A small image classifier, trained from scratch.
Model: 6.33M parameters, 32-pixel images, arch caformer, norm layernorm, activation gelu, depths [3, 6, 6], widths [64, 128, 256].
Data: trained on photos of arthropod specimens (BIOSCAN-5M), 97500 training examples, 36.2 epochs.
Rows from block 11 of a small image classifier, named by matrix and row number. Rows with one number belong to one neuron. Each number is 128 + 32 x the weight over its row's rms, rounded and kept within 0 to 255. All counts start at 0.
Before each neuron's rows are labels from the 100 images, of 14848, where the neuron reaches its highest value: "responds to" is what is common among them; "patch colour" is the nearest of a few named colours to the mean colour under the peak. Only what is clearly more common there than usual is listed. The data: photos of arthropod specimens (BIOSCAN-5M). In brackets: how many of the 100.
# fc1: MLP up (model.blocks.11.mlp.fc1.weight, 1024x256), inputs 0-255
# fc2: MLP down (model.blocks.11.mlp.fc2.weight, 256x1024, transposed), outputs 0-255

responds to: order Diptera (80)
patch colour: grey (81)
fc1.351 [177 170  86 152 140 159 139 113 122 148 136 113 138  90 132 181  60 167 133 118 129 201 192  86 136 110 199  87  85  96 147  92 143 109 188 121 108 138 122 143 130  81  81  95 131  70 160 113 163 123 129  95 115 100 155 169 111 123 139 145 141 102 117 132  94 139 111 146 112 128 147 130 126  79  98 101  98  92 149 118 153 189 175 149 123 166 108  95 183  79 138 140  92 142 102 143 136  40 138 111 123  82 125 149 110  56 100  87 139 138 129 106 185  96 107 141 137 102 105 162 183 130 167 155 131 128 116  93  99 151 141 190 134  75  93 123  96 124 106  93  80 113 141 128 139 148  85  67 121 131 135  87 165 140 128 146 159  68  82 119  78 129 153 158 153  80 105 120 107  86 131 144  46 151  65 119 106 113 102 112 100  89 162 105 151 153  94  80 144  85 120 156 127 168 130 153 189 120  95 123 101 119 104 153 178 186 166 103 110  91  93 149 117 145 169  89 114 186 182 129 141 128 142 128 155 161 159 152  96 123 120  86 153 150 117 124 102 164 132  65 177  71 188  80 153 158  95  66 187 183 118 102 120 143 112  98]
fc2.351 [117 206 133 131  74  85 110 151 203 205 127 105 122 183 156  96 128 160 123 127 131  96 132 126 132 146 131  90  92 111 184 151 149 141  80 121  94 108 126 255 137 175 152  86  96 164 133 138 126 112 191 103 173 129 163 124 137 103  76 123 134 175 141 134 168 114 145 169 127  86 128 100  92 125  92 159 144  95 167 114 127 185 160  74 175  75 132 120 136 118 101 255 180 118 121 120 128 113 126 128 114 141 102 131 114 105 149 142  98 113 146  85 129 127 131 141 123 139 128 119 115 111 119 108 139 119 133   0 127 131 100 151 155 149 150 111  61 141 151 108 131 152  79 122 160 150 184  81  99 144 135 131 151 138 102 111 134 112 147 119 144  77 116 140  88 117 157 107 134 165 126 130  98 107 116 171 117 140 127 141 161 140  88 100 151  97 158  97 160 127 146 136 168 167 102  97 158 127 139 116 169  85 131 130 127 157 154 140 146 120 119 151 134  61 105 169 122  98 149 137 106 119 164 115 165 121  82 131 101 117 135 107 145 144 158 117 130 166 117  40 123 110 109  69 101 116  96 112 102 131  64 126 107 139  90 140]

responds to: order Coleoptera (45); order Lepidoptera (33)
patch colour: grey (58); brown (32)
fc1.362 [128  93 130  45 110 151 103 109 141 114 136 132 152 132 121 108 190 194 145 155 123  92  65 139 123 105  62 114 113 144 138 155 125 130  92 166 136 159 131  76 117 135 171 163 168 143 105 150 123 162 113 127 152 132 150  66 155  97 107 165 106 145 225 126 119  98 141 146 117 162 124 107 131 120 166 115 124 144 119 168 117  45  68 123 137  83 159 100 127 133 121  63 165 138 138 107  95 189 161 152 105 184  88 109 122 154 152 186  89 148 117 126  80 120 117 129 121 119 162 168 110 149  94  69 150 102 121 161 122 121 172 108 100 108 159 129 113 159 148 138 140 104 143 149 123  99 127 152 122 154 106 148  58 146  74 134 147 133  96 166 107 152  84  46 142 202 201 109 139 209  85  88 148 111 127 146 184 120 112 133  90 168 139 136 125 150 222 124 137 109 107 135  69  81  89 134 111  92 119 122 120 136 124 152 128  94  90 100 129 151 109  84 102 111 119 112 150 136 137 191 119 178 104 143 153 127 134  79 159 107 159 121  97 116  81 105 118 124 160 253 149 147  40 142 137 110 140 155 149  70 113 130 126 113 152 159]
fc2.362 [137 103 167 139 192 144 159 117 110 158  98 139 123 131  95 107 164  99 113 142 123  78  99 182 113 149  98 138 130 154 174 130  99 103 171  97  87 134 138 243  92 123 122 168 128 143 157 133  89 139 157 115 134 167 140 119 161 105  76 103 143  98 157  85 143 117  88 111 114 154  99 142 122 147 135 139 138 113 130 139 141  91 134 130  82 102 136 158 111 120 187 228 102  73 148 142 139 157  70 146 138 149 126 168 118 167 172 110 105 125 121 167 117 115 107 134 126  87 137 131  61 107  93 138 146 117 168   4 125 178 164  73 118 109 128  86 169 162 137 193 163 117 102 126 123 147  91 166 103 133  77 188 106 124 126  83 145  74 142 105 162 115 128 129 167 140 130 119  92 155  65 101 170  69 179 115 161  95 130  77 129 180  80 150 100 164 166 163 105 139 120 133 187 122 156 145 122  83 135 154 144 152  88 130 165  78  74 141 153 168 128  88 125 160 138  92 137 164 129 125  83 101  91 128  94 147 116 137 146 142 183 123 133 123 100 154 138  89 148 159 100 174  70 169 113  76 159 145  66  91 143  82 111 139 168 199]

responds to: order Coleoptera (96)
patch colour: grey (87)
fc1.640 [ 86 139 184 112 141 114 145 187 100 108 170 136 131 177  91 127  98 118 140 118 159 118 111 118 151 149 167 154  81  50 118 149 156 150 101  57  77 110  84 128 148 138 160 148 128 176 151  97 119  90 150  89 174 176 180 158  68 138 163  87  90 132 117 109  93 138 159 144 145  81 111 183  91 168 146 154 160 129 134 126 130 159 110 147 119 105  86 109  58 108 103 130 150 107  64 116 183  99  96 111 190 100 144  61  73 142 147  96 100  75 181 154 112 109 164 124  59 146 143  75  83 161  93  83 128 148 184 138 173 101 112 154 153  85 157 176  86 123 118 123 135 131  99 183 159 145 116  97 108 119 166 133 133 113 131 130  93 111 105 109 123  87  96 144  88 129 120 113  84 126 157 162 123 143 116 118  92 149 116  97 148 133 145 121 138 107 108 137  90 120 183  51 161 177 130 128 140 101 182  55 124  73 167 112  60 142 152 200 170 134 147  61  68 138  94 134 159 147 127 149  81 123  94 138 131 143 113 162 155 129  86 137 116 165 159 206 165 111 171 119 119 118 112 137 178 100 135 132  87  93 132 126  69 134 116 125]
fc2.640 [141 209 128 165 110 160 133 135 206 160 104 109 109 143 127 100 123 121 146 107 120 104 102 139 178 114 130 133 118 118 151 167 119 103 183 117 127 109 109 255  77 114 144 102 118 139 116 143 190 130 162 115 116 129 161 125 120  82  85 129 136  96 120  93 135  80 111  97 130 109  42  64  70  98 105 124 160  78 130 121 164 143 169 100  93 108 113 116 135 136 125 255 122  99 173 150 114 142 117 115 121 117 125 125 106 134 170 123 129 130 138  70 123 107 135 137 118 118 152 129 135 146 119  92 147  99 140   0 107 108 125 139 135 135 145  84  84 170 150 158 143 104 160 129 141 128 118 109 130 131 156 163 137 124  96  98 151 125 111 122 185  97 162 138 145 129 151  84 122 134 104 111 114 128 139 135 136 126 135 137 102 149  89 156 121 124 139  79 116 139 122 139 138 109 145 127 155 117 130 153 160  98 103 146 169 154 102 130 137 101 112 121 141 130 123 164 148  97 137 163 113  89 182 156 150 117 114 131 110 143 155 125 141 134 133 129 136 164 152  55 132 126  96 117  75 112 116 117 122 121  82  79 104 137 114 151]

responds to: order Diptera (86)
patch colour: grey (31)
fc1.165 [128  90 121 175  98 167 175  78 199  72  65 140 119 115 119 134  97 111  80 139 128 159 157 123 124  75 164 137 174 109 129  81 120 160 143 142 141 138 157  94 141 150  83 118 120  55 190 112 142 154 142 114  88  66 140 132 154 152  98 114  93 173 106 150 133 158  57  77  75 126  97 155 107 121  84 136 119 120 155  97 178 104 160  88  95 174 138 117 153 132 133 112  70 116 153  80 136 111 134 179 152 142 201 165 148 118  84 129 175 148  86  70 136 160 109 153 188 123  82 172 151 112 138 176 156 125 106 140  82 117 137  59 137 142 110 132 189 103 129 123  92 113  99 155 100 152 156  96 157 130  64 141 160 121 123  87 131 136 156  97 106 134 221 162 134  99 103 142 135  88 138 116 125  70 157 156 138  78  84 151  99 174  99 115  93 161 122 172 124 159 117 153 162 164 131 120 190 120 103 148  89 153  98  97 206 101 109 107 100 150  87 189 169  96 197 178  99 148 123  87 133 126 135 116 118  88 172 153  91 166 125 132 136 120 137 124 139 130 132 159 137 106 209 120  96 155 142 155 144 155 159 181 147 155 150 155]
fc2.165 [139 238 120 106  94 120 117 131 164 137 183 116  92 143 105 139 145 153 135 109 143 119 135 126 107 103 155 132 111 138 186 210 117 144 113 145 100 116 111 255 135 162 174  94 126 157  72 167 111 144 106 158 100 149 145 134 123 107 171 116 117 164 112 146 159  96 162 174 143 126 170 138 137  91 108 167  93 124 133 118 125 139 157  95 157 143 134  82 117 101  96 255 163  93 152 109 134 102 116 143 125  98 109  68 112 126 141 135  90 119 132 111 155 170  85 150 122 131 163 114  75 136 106 118 133 121 118   0 107 106  61 158 157 144 179 152  72  91 123 122  94 120 138 106 167 130 180 115 105  92 168 132 134 176 127 174  87 104 127 123 163 145 126 125 106  93 123 137 121 159 150 164 103 141  86 123 120 170 149 124 146 148 130 106 145  86 107 108 149 124 145 119  93 156 102 127 151 123 134  85  92 111 177 145  90 136 135 124 147 157 133 115 111 101 121 169 130  63 136 137 127 139 140 153 140 145 104 174  88  84  99  84 103 137 143 113 144 198 141  33 127  69 148  94 148 180  82  76 136 128  60 161 117 148  54 107]

responds to: order Diptera (97); family Milichiidae (30)
patch colour: grey (72)
fc1.144 [156 125 106 144 125 163 189  67 177 116 145 128 117 124 110 138  81 156 134 133 167 187 173 142 147  70 177 158 137  92  90  86 103 143 178 146 126 142 167  84 144 115 123 110 110  87 149 113 178 130 115 142 140  67 168 116 151  69 116 152  56 110 113 143 128 124  48  88  70 129 111 162  68  94  97 105  66  74 160 116 168 105 164 147 109 160 127 106 140 104 143  83  97 124 173  64 145 101 133 171 141 120 219 141 136 127  82 124 178 152 112  50 189 157 113 166 166 135 112 202 139 143 110 174 125 147 129 166  85  74 120 136 133 104 111 133  96  83 119 141 101 119 120 194 118 154 138 100 130 127  85 112 143 115  74 165 133 129 117  75  82 171 147 162 122  95  82 124 131  75 134 123  86  65  95 177 104 100  91 118 124 120 116 150 184 159 131  98 102 149  99 114  91 132 115  97 176  97 100 134 119 145  81 108 165  95 111 106 105 149 111 151 137 155 195 188 124 123 164 112  91 172 133 139 106 117 157 174  61 154 113 145  99 151 138 117 127 177 137 148 137  82 187 130 130 171  99 133 167 151 140  89 127 159 122 137]
fc2.144 [140 162 146  96  96 123 121 105 155 141 156  71  68 140 114 136 138 129 133  86 186 128 144 155 106 103 121 154 132 156 180 186 134 139 136 160 125 114 149 236 156 119 181  65 130 128 104 169 120 113  80 191 114 106 136 108 162  96 165 146 115 169 135 163 160 110 135 155 144 122 177 149 160 128 104 183  89 134 141  96 148 135 149  94 154 107 138 115 157 107  65 250 166 104 162 132 133 146 147 164 118 124 137 115 120 124 143 148  99 127  95 103 127 173  69 156 107 114 151 138 100 129 104 120 156 143 107  10  95 130 107 129 150 150 173 174  79  83 133 141  93 141 105 106 141 110 193 132 154  90 120 157 118 170 111 189  97  93 157 146 136 163 129  78 144  96 135 143 167 147 148 125  94 119  79 140 151 152 126  97 134 110 115  91 150  87 116  80 137 126 127 141  85 123  80 130 120  94 102  89  92 148 117 172  61 115 122 109 129 181  95 129  89 111 124 135 106  81 135 139 123 156 143 160 135 134 128 184 100  64 107 106 102 125 123  98 159 190  93  97 124  71 129  68 141 155  51 130 146 101  60 185 108 134  54  83]

responds to: order Diptera (96)
patch colour: grey (28)
fc1.562 [136 145 189 131 137 115 176  96 142 134 128 123  49 164 183 132 140 158 148 149 149 134 153 194  94 143 107 100 113 111 100 116  86 124 121 148 126 144 186 138 174 101 125  92 114 111 128 137 160 121 112 157 122  51 110 105 103 107 119 190 130  96 122 148 157 127 101 155  80 115 168 126 115 144  36 139 113  82 125 108 129 134 130 150 139 116 110 218 132 104 104 117 127 101 126 132 146 121 131 180 144 190 162 135 147 109  60 111 162 142  80 153 163 141 135 182 188  71 135 183 127 127 134 144  85 238 140 147 100 102  57 123 127 110 108  92 132  97 106 157  98 174 135 133 112 142 132 125 196  82  56 129 131 142 115 169 143 150 182 169 125 164  95 113 176  78 115 158 193  91 110 152  98  96 109 122 153 139 119  99 170 120 143 127 209 156 133 105 124 155 149 143  95 100 117 124 141  84 104 172 180 141  98 160 149  65 157 104  78 170 105 177 131 147 128 145  88  99 174  73 118 153 117 148 189 160 100 164 102 101 140 173 126 160 106 126 190 141  63 111  93 128 161  92 129  93  81 123 161 134 113 154 149 109  97 120]
fc2.562 [118 143 115 116  96 135 124 116 180 180 122 116 133 154 209 102 158  99  89 129 120 130 108 128 128 145 124 107  94 106 152 119 132 138  61 121 144 134 126 251 130 187 126 105  97 147 115 118 120  94 145 127 199 101 131 114 122 134  99 159 178 141 185 128 165 111 133 160  88  97 148 108 102 146  81 103 162  83 190 123 133 149  82  69 189 108 149 146 148 137 121 255 136 107 112  61 121 110 144 108 114 153  89 159 119 120 124 177 127 111 102 116 109 140 121  79 161 136 108 158 160  97 120 125 140 142 134   0 116 142 113 136 139 138  83 121 117 138 148 117 116 181  39 124 128 152 132  93  97 161 104 109 131 100  87 136 159 123 121 178 128  96 105 100 103 131 180  96 131 160 152  85 117 123 145 155 104 114  78 164 168 123  89  94 126 128 169  99 197 114 125 142 140 145 120 115 176 202 116 141 132 132 107 105 128 118 154 142  85 115 112 126 160  70 124 164 101 152 166 111 147 146 205 104 162  42  99  80 102 177 163 132 110 144  98  87 120 108  75 102 131 137 119 114  97 142 145 122 143 123  97 126 119 149 137 106]

responds to: order Coleoptera (60); order Lepidoptera (26)
patch colour: grey (69); brown (27)
fc1.195 [ 41  77 117 118 121 117 101 165 114 117 135 124 144 163 166  78 192 130 129 180 120 115  83 140  98 187 144 143 141  98  78 151 154 119  78 102 173 124 118  97 142 137 141 158 128 158 110  80  79 173 119 191 188 110 103 106 134  99  99 188  94 133 157 141 105 137 159 156 180 135 151 113 173  99 155 121 201 111 155 134 129 114  62  96 172  62 115 166 155 162 168  93 159  83  92 117 149 177  95 106 141 128  80 162 102 148 144 163 135  84 109 143  73 126 176 107 104 152 105  64 158 147  81  60 108 170 158 162 128  95 126 104 154 168  95 140 131 154 160 100 144 134 128 161 118  98 163 173 200 106 157 149  88 171  90 113 196 161 119 179 191 107  91  93 169 216 159  96 130 161 119 100 189 129 126 107 197 165 127 162 104 121 146 130 124  98 183 158 140 137 136 140 109 144 144 122  88 137 136  87 104 123 175 131 116 142 152 188 134 121 179  91 128 115 101 108 148 104 103 173 102 134 139 152  94  96 104 118 152 101 104 118 137 100 102 124 129 125  85 184 123 158  89 151 151 114 146 167 104 120 153 119 114  83 164  95]
fc2.195 [ 68 157 135 172 147 129 119 153 118 179  91 133 138 147 162  68 183 111 159 149 136  64  89 160 120 191 103  92 122 130 143 135 122  67 156  89 146 110 100 195  76  84 125 148 134 150 146 119 105 146 172 125 151 162 104 152 128 107  83 161 142  97 145  81 155 144 111 108 157  85  98  80 149 120 126 171 209 111 129  95 149 162 131 114  99  68 130 170 129 141 156 198 162  83 141 139 124 169  67 110 124  98 112 155  71 142 191 142 134  96 141 155  54 115 153 104  71 136 114 112 135 123 102  90 164 167 150  61 128 134 192  99 151 149  94  94 116 188 160 173 167 129  83 121 123 135  88 164 145 129 124 188 115 131 127  82 190 134 127 179 179  90 114 126 157 132 180  75 124 159  78 101 144 104 182 115 158  55 137 109 121 127 100 148 112 140 155  78 125 134 139 149 173  96 153 146  87 107 165 145 135 112 113 128 170 138 106 167 138 151  92  78  97 138 123  82 160 136 110 187  94  85 146 131 147 109  86 139 134 117 190 138 131 126 104 137 134 115 114  95  95 172  76 171  93  63 123 131  86 121 109  93  68 111 151 153]

responds to: order Diptera (72); family Milichiidae (29)
patch colour: grey (73)
fc1.579 [114 118 149 122 106 156 183 106 185  93 168 130  84 168 131  89 114 148 124 129 181 143 126 173 121 101 166 117 152  96 103 153  96 136 125 113 122 165 150  97 136 107 150 131 197 109 148 132 177  85  78 179 149 110 152  90 100  84 152 172  94 177 166 154 166 127  90 167 112  95 157 181 113 109 110 139 112  87 169 104 174 103 121 125 104  88 126 150 120  84 115  89 148 102 118  99 129 127 147 196 154 178 220 131 124 153  95 112 162 117 111 114 116 150 111 188 144  95 155 151  97 133 130 111 192 177 195 162  81  61 109  89 157  87 138 173 137 124 153 135  82 102 102 172 111 155 118 110 198  49  94 144 107 120  63 177 132 107 136 140 103 190 148 139 172  96 139 132 147 120 136 138 135 100 143 126 162 139  87 103 126 149  98 127 161 143 177 132  97 139 105 119 120 144  72 111 141  77 126 139 180 152  87 113 114  51 162 155  91 224 140  84  68 143 127 157 148 173 145 127  87 173 114 114 135 131 150 201  89 121 102 169  80 162 145 139 172 153 130 163  87  81 110 100 117 125  96 139 130 105 135 190 112 137 108 125]
fc2.579 [107 105 136 119  92 136 140 106 160 145 148  55  93 162 179  65 148 111  92 133 179  81  76 159 132 114  90 135 136 136 165 170 114  97 134 134 131 127 116 194  83 113 143 114 108 132  98 165 150 136 152 173 138 129 137  73 190 110  87 107 107 117 184 145 172 119 116 124 116 131 103  35 129 157 107 174 151 100 182  83 181 109 110  70 169 107 137 165 148 122 164 183 128  50 151  93 113 180  77 128 134 154 116 137  92 143 169 128 108 125 107 103  83 156 146  99 141 137 129 108 114 120  47  86 183 152 133  52  99 127 152 106 164 148 114 128 121 130 164 170 181 170  97 127 137 103 175 116 133 118 118 206 138 126  96  94 171 114 141 186 221 101 133  80 136 141 183 105 139 111  89  70 150  61 145 194 148 100  93  84 143 134 102 107 108 109 165  83 152 119  90 116 137  92 151 189  95 127 127 170 168 165  90 104 150 106 100 139 124 125 105 107 141 113 150 177 143  81 116 126 106 159 189 135 119  80 116 119 120 132 157 134 143 101 134 100 144 129  97 172 141 165  93 121  86 134 114 131  96  79 106  97 109 184 126 130]

responds to: order Coleoptera (71); order Hemiptera (29)
patch colour: grey (57)
fc1.324 [ 92  92 104 114 115  63  94 156 138  90 125 156 167 129 151  74 180 158 116 194 109  71 145 130  97 135 152 117 142 127  97 148 155 135 111 139 198  96  76  78  86 180 171 188 122 139  88 124  37 140 154 124 158 171 141 165 145 139  78  86 114 157 141 100 159 105 119  82 160 142 120  90 139 127 190 102 152 164 134 138 121 101  80  85 139 115 138  96  96 167 154  95 145 122 137 100 152 141 135  99 137 118 108 135 110 150 132 189 105 118 154  94  77  88 160  76 116 193 145  88 146 123 140  88 138  79 139 157 187 124 154  68 152 157 141 105 139 179 137 103 116 129 164 138 131 163 152 107 143 174 131 120 149 138 121  85 159 178 142 129 172 124 125 132 143 184 150 146  98 184 124 123 165 157 165 138 137  90 156 141 129 152  93 139  90  83 182 156 145 161 147 121 128 130 138 106 112 176 175  90 136  97 157  91 111 142  98 150 194 134 150 151 105 113 144 137 170 143  48 182 135 122 159  93  52  88 123 120 173 182 105  99 147  86  91 116  91 112 153 182 149 150 130 189  93 172 191 163  92  99 193 122  95 112 190 120]
fc2.324 [ 91 130 139 151  97 139 117 160 152 160 119 164 121  91 170 159  94 104 125 126  90 141 169 179 159 146 159 159 141 113  97 134 128  73  69 128 135  66 142 255 142 101 112 131 127 123 112 126 120 139  74  99 130 124 122 140  72 138 128 143 172 161 115 125 168 148 170 124 131 125 169 167 157 154  99 166 133 146 104 136  95 123 121  95 167 133 105 180 123 123 125 253 100 163 167 132 129 110 111 130 144 177  98 152 143 116  82  85 152 135 141 138 112 176  93  89 115 138  85 138 136 110 166  97 100 146 103   0 125 171 120 139 104 158 170 117 175  78  77 137 121 139 154  69 115 116 129 104 164 120 130  87 110  83 158 199 125 144 151  92  68 178 107 113 182 112  91 139 154 133 107 193 116 151 151 166 170 162 189 114 139  99 128  91 138 151 158 158 114 156 155 119  78 134 100 118 119 131 129 121 143 105 141  96 107  55 165 108  74  87 129 162 159 106 160 124 100  90 109  92 174 110 158 159 116 127  86 145 124 149 117 131  89 108  78 126 143  94  92 114  95 130 154 130  97 136 145  92 127 139 106 117 163  85 160 151]

responds to: order Coleoptera (84)
patch colour: grey (57); brown (34)
fc1.92 [ 50 125 108  91 101 126 122 136 130 103 150 145  71 183 164  91 152 145 147 189 168 137 133 181 110 153 158  96 145 103  95 147  97 128 123 123 141 169 105  22 148 124 155 148 155 148 115 110 140  90 110 178 130  92 136  76 109 135  95 148  52 103 137 132 125 118 144 164 162 132 143 158 124  77 105 158 167  92 177 117 164 120  92 108 143 111 135 189 138  85 140  46 159 115  82 100 146 143 146 161 123 153 136 119 110 121 119 147 143 109 158 144 101 138 103 136  78 116 131 143 145 194 102  87 130 190 146 233 111   6 139 139 158 107  77 113  92 131 145 115 124 137 133 202 109 129 145 132 179 102 130 153 111 121  39 157 160 131  93 178 154 107  77 106 148 132 119 137 171 127 123  99 122 123 101 134 150 144  99  83 100 121 145  97 178 155 216  87 140 102 138 125  96 108  86 108 125 129 161  82 164 110 141 132  94  99 173 172 104 166 146  92  79 119  82 143 130 111 157 156 107 167 145 154  87  99 132 175 127 101 108 145 122 128 138 142 148 185  75 185 111 113 136 141 151 116 122 142 155  47 141 111 104 108 154 128]
fc2.92 [ 86 171 120 143 130 140 122 106  66 201  97  87 122 109 163 128 125 112 175 104 126  84 143 141 114 149  74 143 125 149 131 147  85  70 130 146 122  92 148 255 132  57 135 100 157 144 175 161 112 140 117 150 117 122  63 174 154 141 138 130 170 142 124  84 167 158 159 146 136 101 132 108 135 135 147 228 157 169 113  94  94 188 147 145 126  87 146 177 151 121 131 243 120  85 139 197 114 151  90 110 101 104 129 143 125 110 157 108 150 115 137 197  91 181 130 112 102 126  98 134 119 129 116 125 160 182 135   0 125 157 188 112 144 162 109 127 145 133 149 137 139 135 103  93  90 108  77 172 122 110 140 158 132 120 178 121 120 131 151 159 132 133  96 127 155 142 138 128 170 145 119 126 133 120 150  98 118  72 162  81 127  69 124 125 142 167 156  47 130 143 109 147 147  94 140 160  65 116 130 118 155 161 118 115 117 120 113 112 113 135  91 130  82 134 118 108 123 135 120 122 126  98 135 134 126 121  87 149 139  66 163 159 100  94 105 104 145 119 107 101  99 175 113 136 109  73  52 116 110 131  73 127 123  88  95  81]

responds to: order Coleoptera (98)
patch colour: brown (54); grey (45)
fc1.24 [ 50 138 196 132 148  83 140 184 123 139 163 176 146 157 133  99 165 121 146 129 112  82 120 118 119 207 150 140 122  75  71 119 155 131 126  81 104  76 131 119 100 126 143 172  96 193 162 120  82 140 161  80 160 166 152 177  96 129  99 103  98  93 139  71 174 105 145 109 147 125  92 131 123 131 139 126 172 126 121 150 108 123  94 158 114 106  79 151  60 177 146 111 132 137 130 115 182 124 103 117 183 133 113 115 100 184 133 127  77 112 176 147  81  78 198 104 123 118 142  67 107 114 131 114  99 168 152 168 191 115 130 129 133  85 156 104 125 132 112 142 146  82 128 185 171 158  86 108 137 148 151 137 132 113 159 145 145 194 139 105 121 104 119 148 109  97 134  94  77 147  72 161 160 130 172 171 164  92 131 104 154 141 106 153 129  98 131 132  94 170 191  88 149 144 159 114 136 113 169 113 131  80 152  82 105 135 135 172 191 122 158  93 124 160 158  93 152 141  66 122  89  82 105  96  98 171  93 138 147 169 108 168 120 167  89 203 153  69 174 132 105 161 118 176 111 108 160 181  76 119 186  88 102 118 165 162]
fc2.24 [145 139 148 184 134 171 139  95 182 130  84  51  93 123  87 115 121  97 138 100 160 134 135 176 150  71 102 161 184 137 158 148  83  74 218 143 136 120 170 224 111  72 119 112 103  86  98 163 159 138 115 130  47  90 104 105 187  98 143 124 106 109 129 140 140 125  72  73  94 136  84 106 104 116  81 156  99 158 135  77 153 102 194  85  88 150 140 136 133 166 117 255  92 100 202 106 123 170 126 157 130 127 156 144 137 136 140 135 153 139  87  86 149 147  66 142 139 119 121 159 125 138  92 138 160 109 119   0  91 111 151 100 110 147 137 108 152 103 133 164 122 112 151 141 110 117 160 141 155 113  91 179 117 124 132  88 156 107 156 140 154 174 201 100 197  93 121 142 166  92 130  77 107  92 152 149 131  89 134  98 121 145 109 123 114 153 135 114 109 154 103 136 126  93 134 168 149 102  94 151 143 136  93 138 180 136  74 109 101 139  44 158 124 141 158 147 105  90 127 115 112 112 152 123 112 128 146 141  99 135 168 142 137 115 125 122 159 151 144 108 116 115 128 132  96 161 121 151 123 124 106 116 132 141  69 150]

responds to: order Coleoptera (99); family Throscidae (40)
patch colour: grey (82)
fc1.267 [118  56 135 153 109 119 138 135 138  88 135 147 176 119  85  57 186 143 131 156 127  96 136 130 130 126 144 159 184 125 101 125  91 129 161 121 156 133 128 112  83 173 131 204 142 100  96 127  79 159 127 131 119 144 151 118 157  93 130  86  93 139 155 126 135  93  87  61 138 148  99 136 110 134 171 113 127 174 141 146 138  63 108  87  76 123 136 107 134 166 158  96 121 123 156 102 186 181 108 141 146 129 135 123 143 214 149 166  98 107 111  96  77 111 105  84 113 177 137  93 127  82 115  80 139 124 166 158 159 102 185  80 131 114 131 137 167 118 147 135 143  66 149 154 141 124 111 159 153 171 130 150  94 107 132  82 168 174 117 133 186 176 156 101 153 165 122 152  80 130 115  99 211 121 178 111 164  97 118 122 123 191 101 149  81 111 147 168 108 149 138 129 145 108 137 139 122 139 169 111 120 102 146  78 145 131  67 156 182 167 127 123 100 162 155 113 150 154  44 181  96 116 128  97  37  90 140 112 137 170 140 126 105  89  92 151  96 137 144 175 150 141  97 206 118 192 197 188  75  94 200 129 108 126 139 138]
fc2.267 [112 159 129 124  92 118 124 191 118 146 136 177  84 133 182 179  96 102 111 123  94 152 161 195  93 139 144 151 118 103 120 131 156 108  90 148 120  92 144 237 174 142 122 136 124 147  89 164 106 160  76 104 142 138 131 161  64 140 129 130 173 160 109 143 173 101 176 163 114  84 162 180 134 154 114 130  81 156 103 161  98 136 143 113 160 136 105 156 103 113 106 220 114 155 144 127 147  75 146 151 153 162 108 147 137 131  81  58 138 166 184 137 130 140  98 115 139 118 111 147 117 117 162 135 114 127  79  10 152 190  80 141 113 170 164  91 141  55  66 124 111 157 169  92 135 135 133  67 123 107 124  68 138  84 141 199  98 133 118  50 101 163 101 162 151 104  81 133 149 120 118 177 123 138 114 161 105 159 183 106 178 113 142  70 148 153 135 142 140 152 168 101  87 125 108 111 155 130 130 110 139  93 133 102  84  61 202 120  96  92 115 159 150 116 126 156 104  76 144  75 131 114 144 127 139 134  87 159 105 127 111 124  97 121 107 136 143  98  82 124 104 105 181 101 125 149 113  86 113 121  70 156 150 134 115 154]

responds to: order Diptera (87)
patch colour: grey (79)
fc1.384 [167 133 117 164  87 177 155  80 208 105 101 130 130 125  87 153  93 170 104 125 149 188 176  92  80  59 175 125 121  98 136 108 145 167 137 134  80 170 125 122 142 142  98  99 121  88 161  98 138 122 112  95 105  79 181 139 132 106 121 129 117 128 105 157 107 141  78 158  99 113 136 187  96 105  60 100 107  78 160 104 169 155 150 113 117 128 148  69 142  88  72 127 109 116 124 115 154  77 191 135 141  89 204 143 132  72  68 123 139 102 103  52 144 118 108 170 165 129 126 179 149 114 144 159 142 106 117 131  94 115 137 165 161  85 123 164 126 109 136  95  80 133 115 157 138 212 139 111  91 158 133  91 161  98 122 146  84 110  76 100  94 156 205 179  89  92 151 119 111 116 157  98  80 119  87 136  84 163 121 136  94 136 131  98 116 135  75 126 121  91  96 167 150 179 125 134 206 116 107 163 104 125 118 137 184 165 136  95 122 124 113 145 139 121 161 192 130 160 163 119 136 151 139 156 148  98 174 157  58 145 120 111 121 140 167 108  99 150 157 113 136  49 176  56 172 159 108 116 161 137 113 106 116 175  99 116]
fc2.384 [114 235 127  97 100  90  94 140 145 203 166 108  88 165 157 128 141 169 138 107 152 111 151 155 102 141 141 125  89 115 174 187 137 129 109 140 143 100 121 255 157 116 167  99 129 154  89 148 129 125 132 156 149 144 131 129 126  99 143 152 159 140 119 131 144  97 174 191 149  99 166 149 141 118 109 168 145  85 125 132 105 166 124 130 159 111 111 114 136  90  79 255 175 121 128 157 128 105 144 133 109 122  98  86 122 123 120 132 119 129 146 150 142 146 111 156  99  97 148 131  87 152 117 128 118 153 120   4 117 160  84 187 125 143 147 144  84 122 137 117  96 155 101  74 160 137 151 126 148  70 156 129 122 162 123 163 106 104 147 137 136 130  72 122 119  96 141 138 121 152 125 167  82 150  90  99 147 154 142 116 140  88 161 100 169  89 116  58 128 141 153 117 116 137  99 117 131 109 134 103 113 101 141 161  90 124 151 107 127 144 131 131 126 128  96 143 116  76 176 136 120 113 126 158 168 148  63 191 119  88 107  97 135 154 125 103 155 204 103  26 103  94 145  86 135  93  57  86 141 123  52 137 116 120  68 119]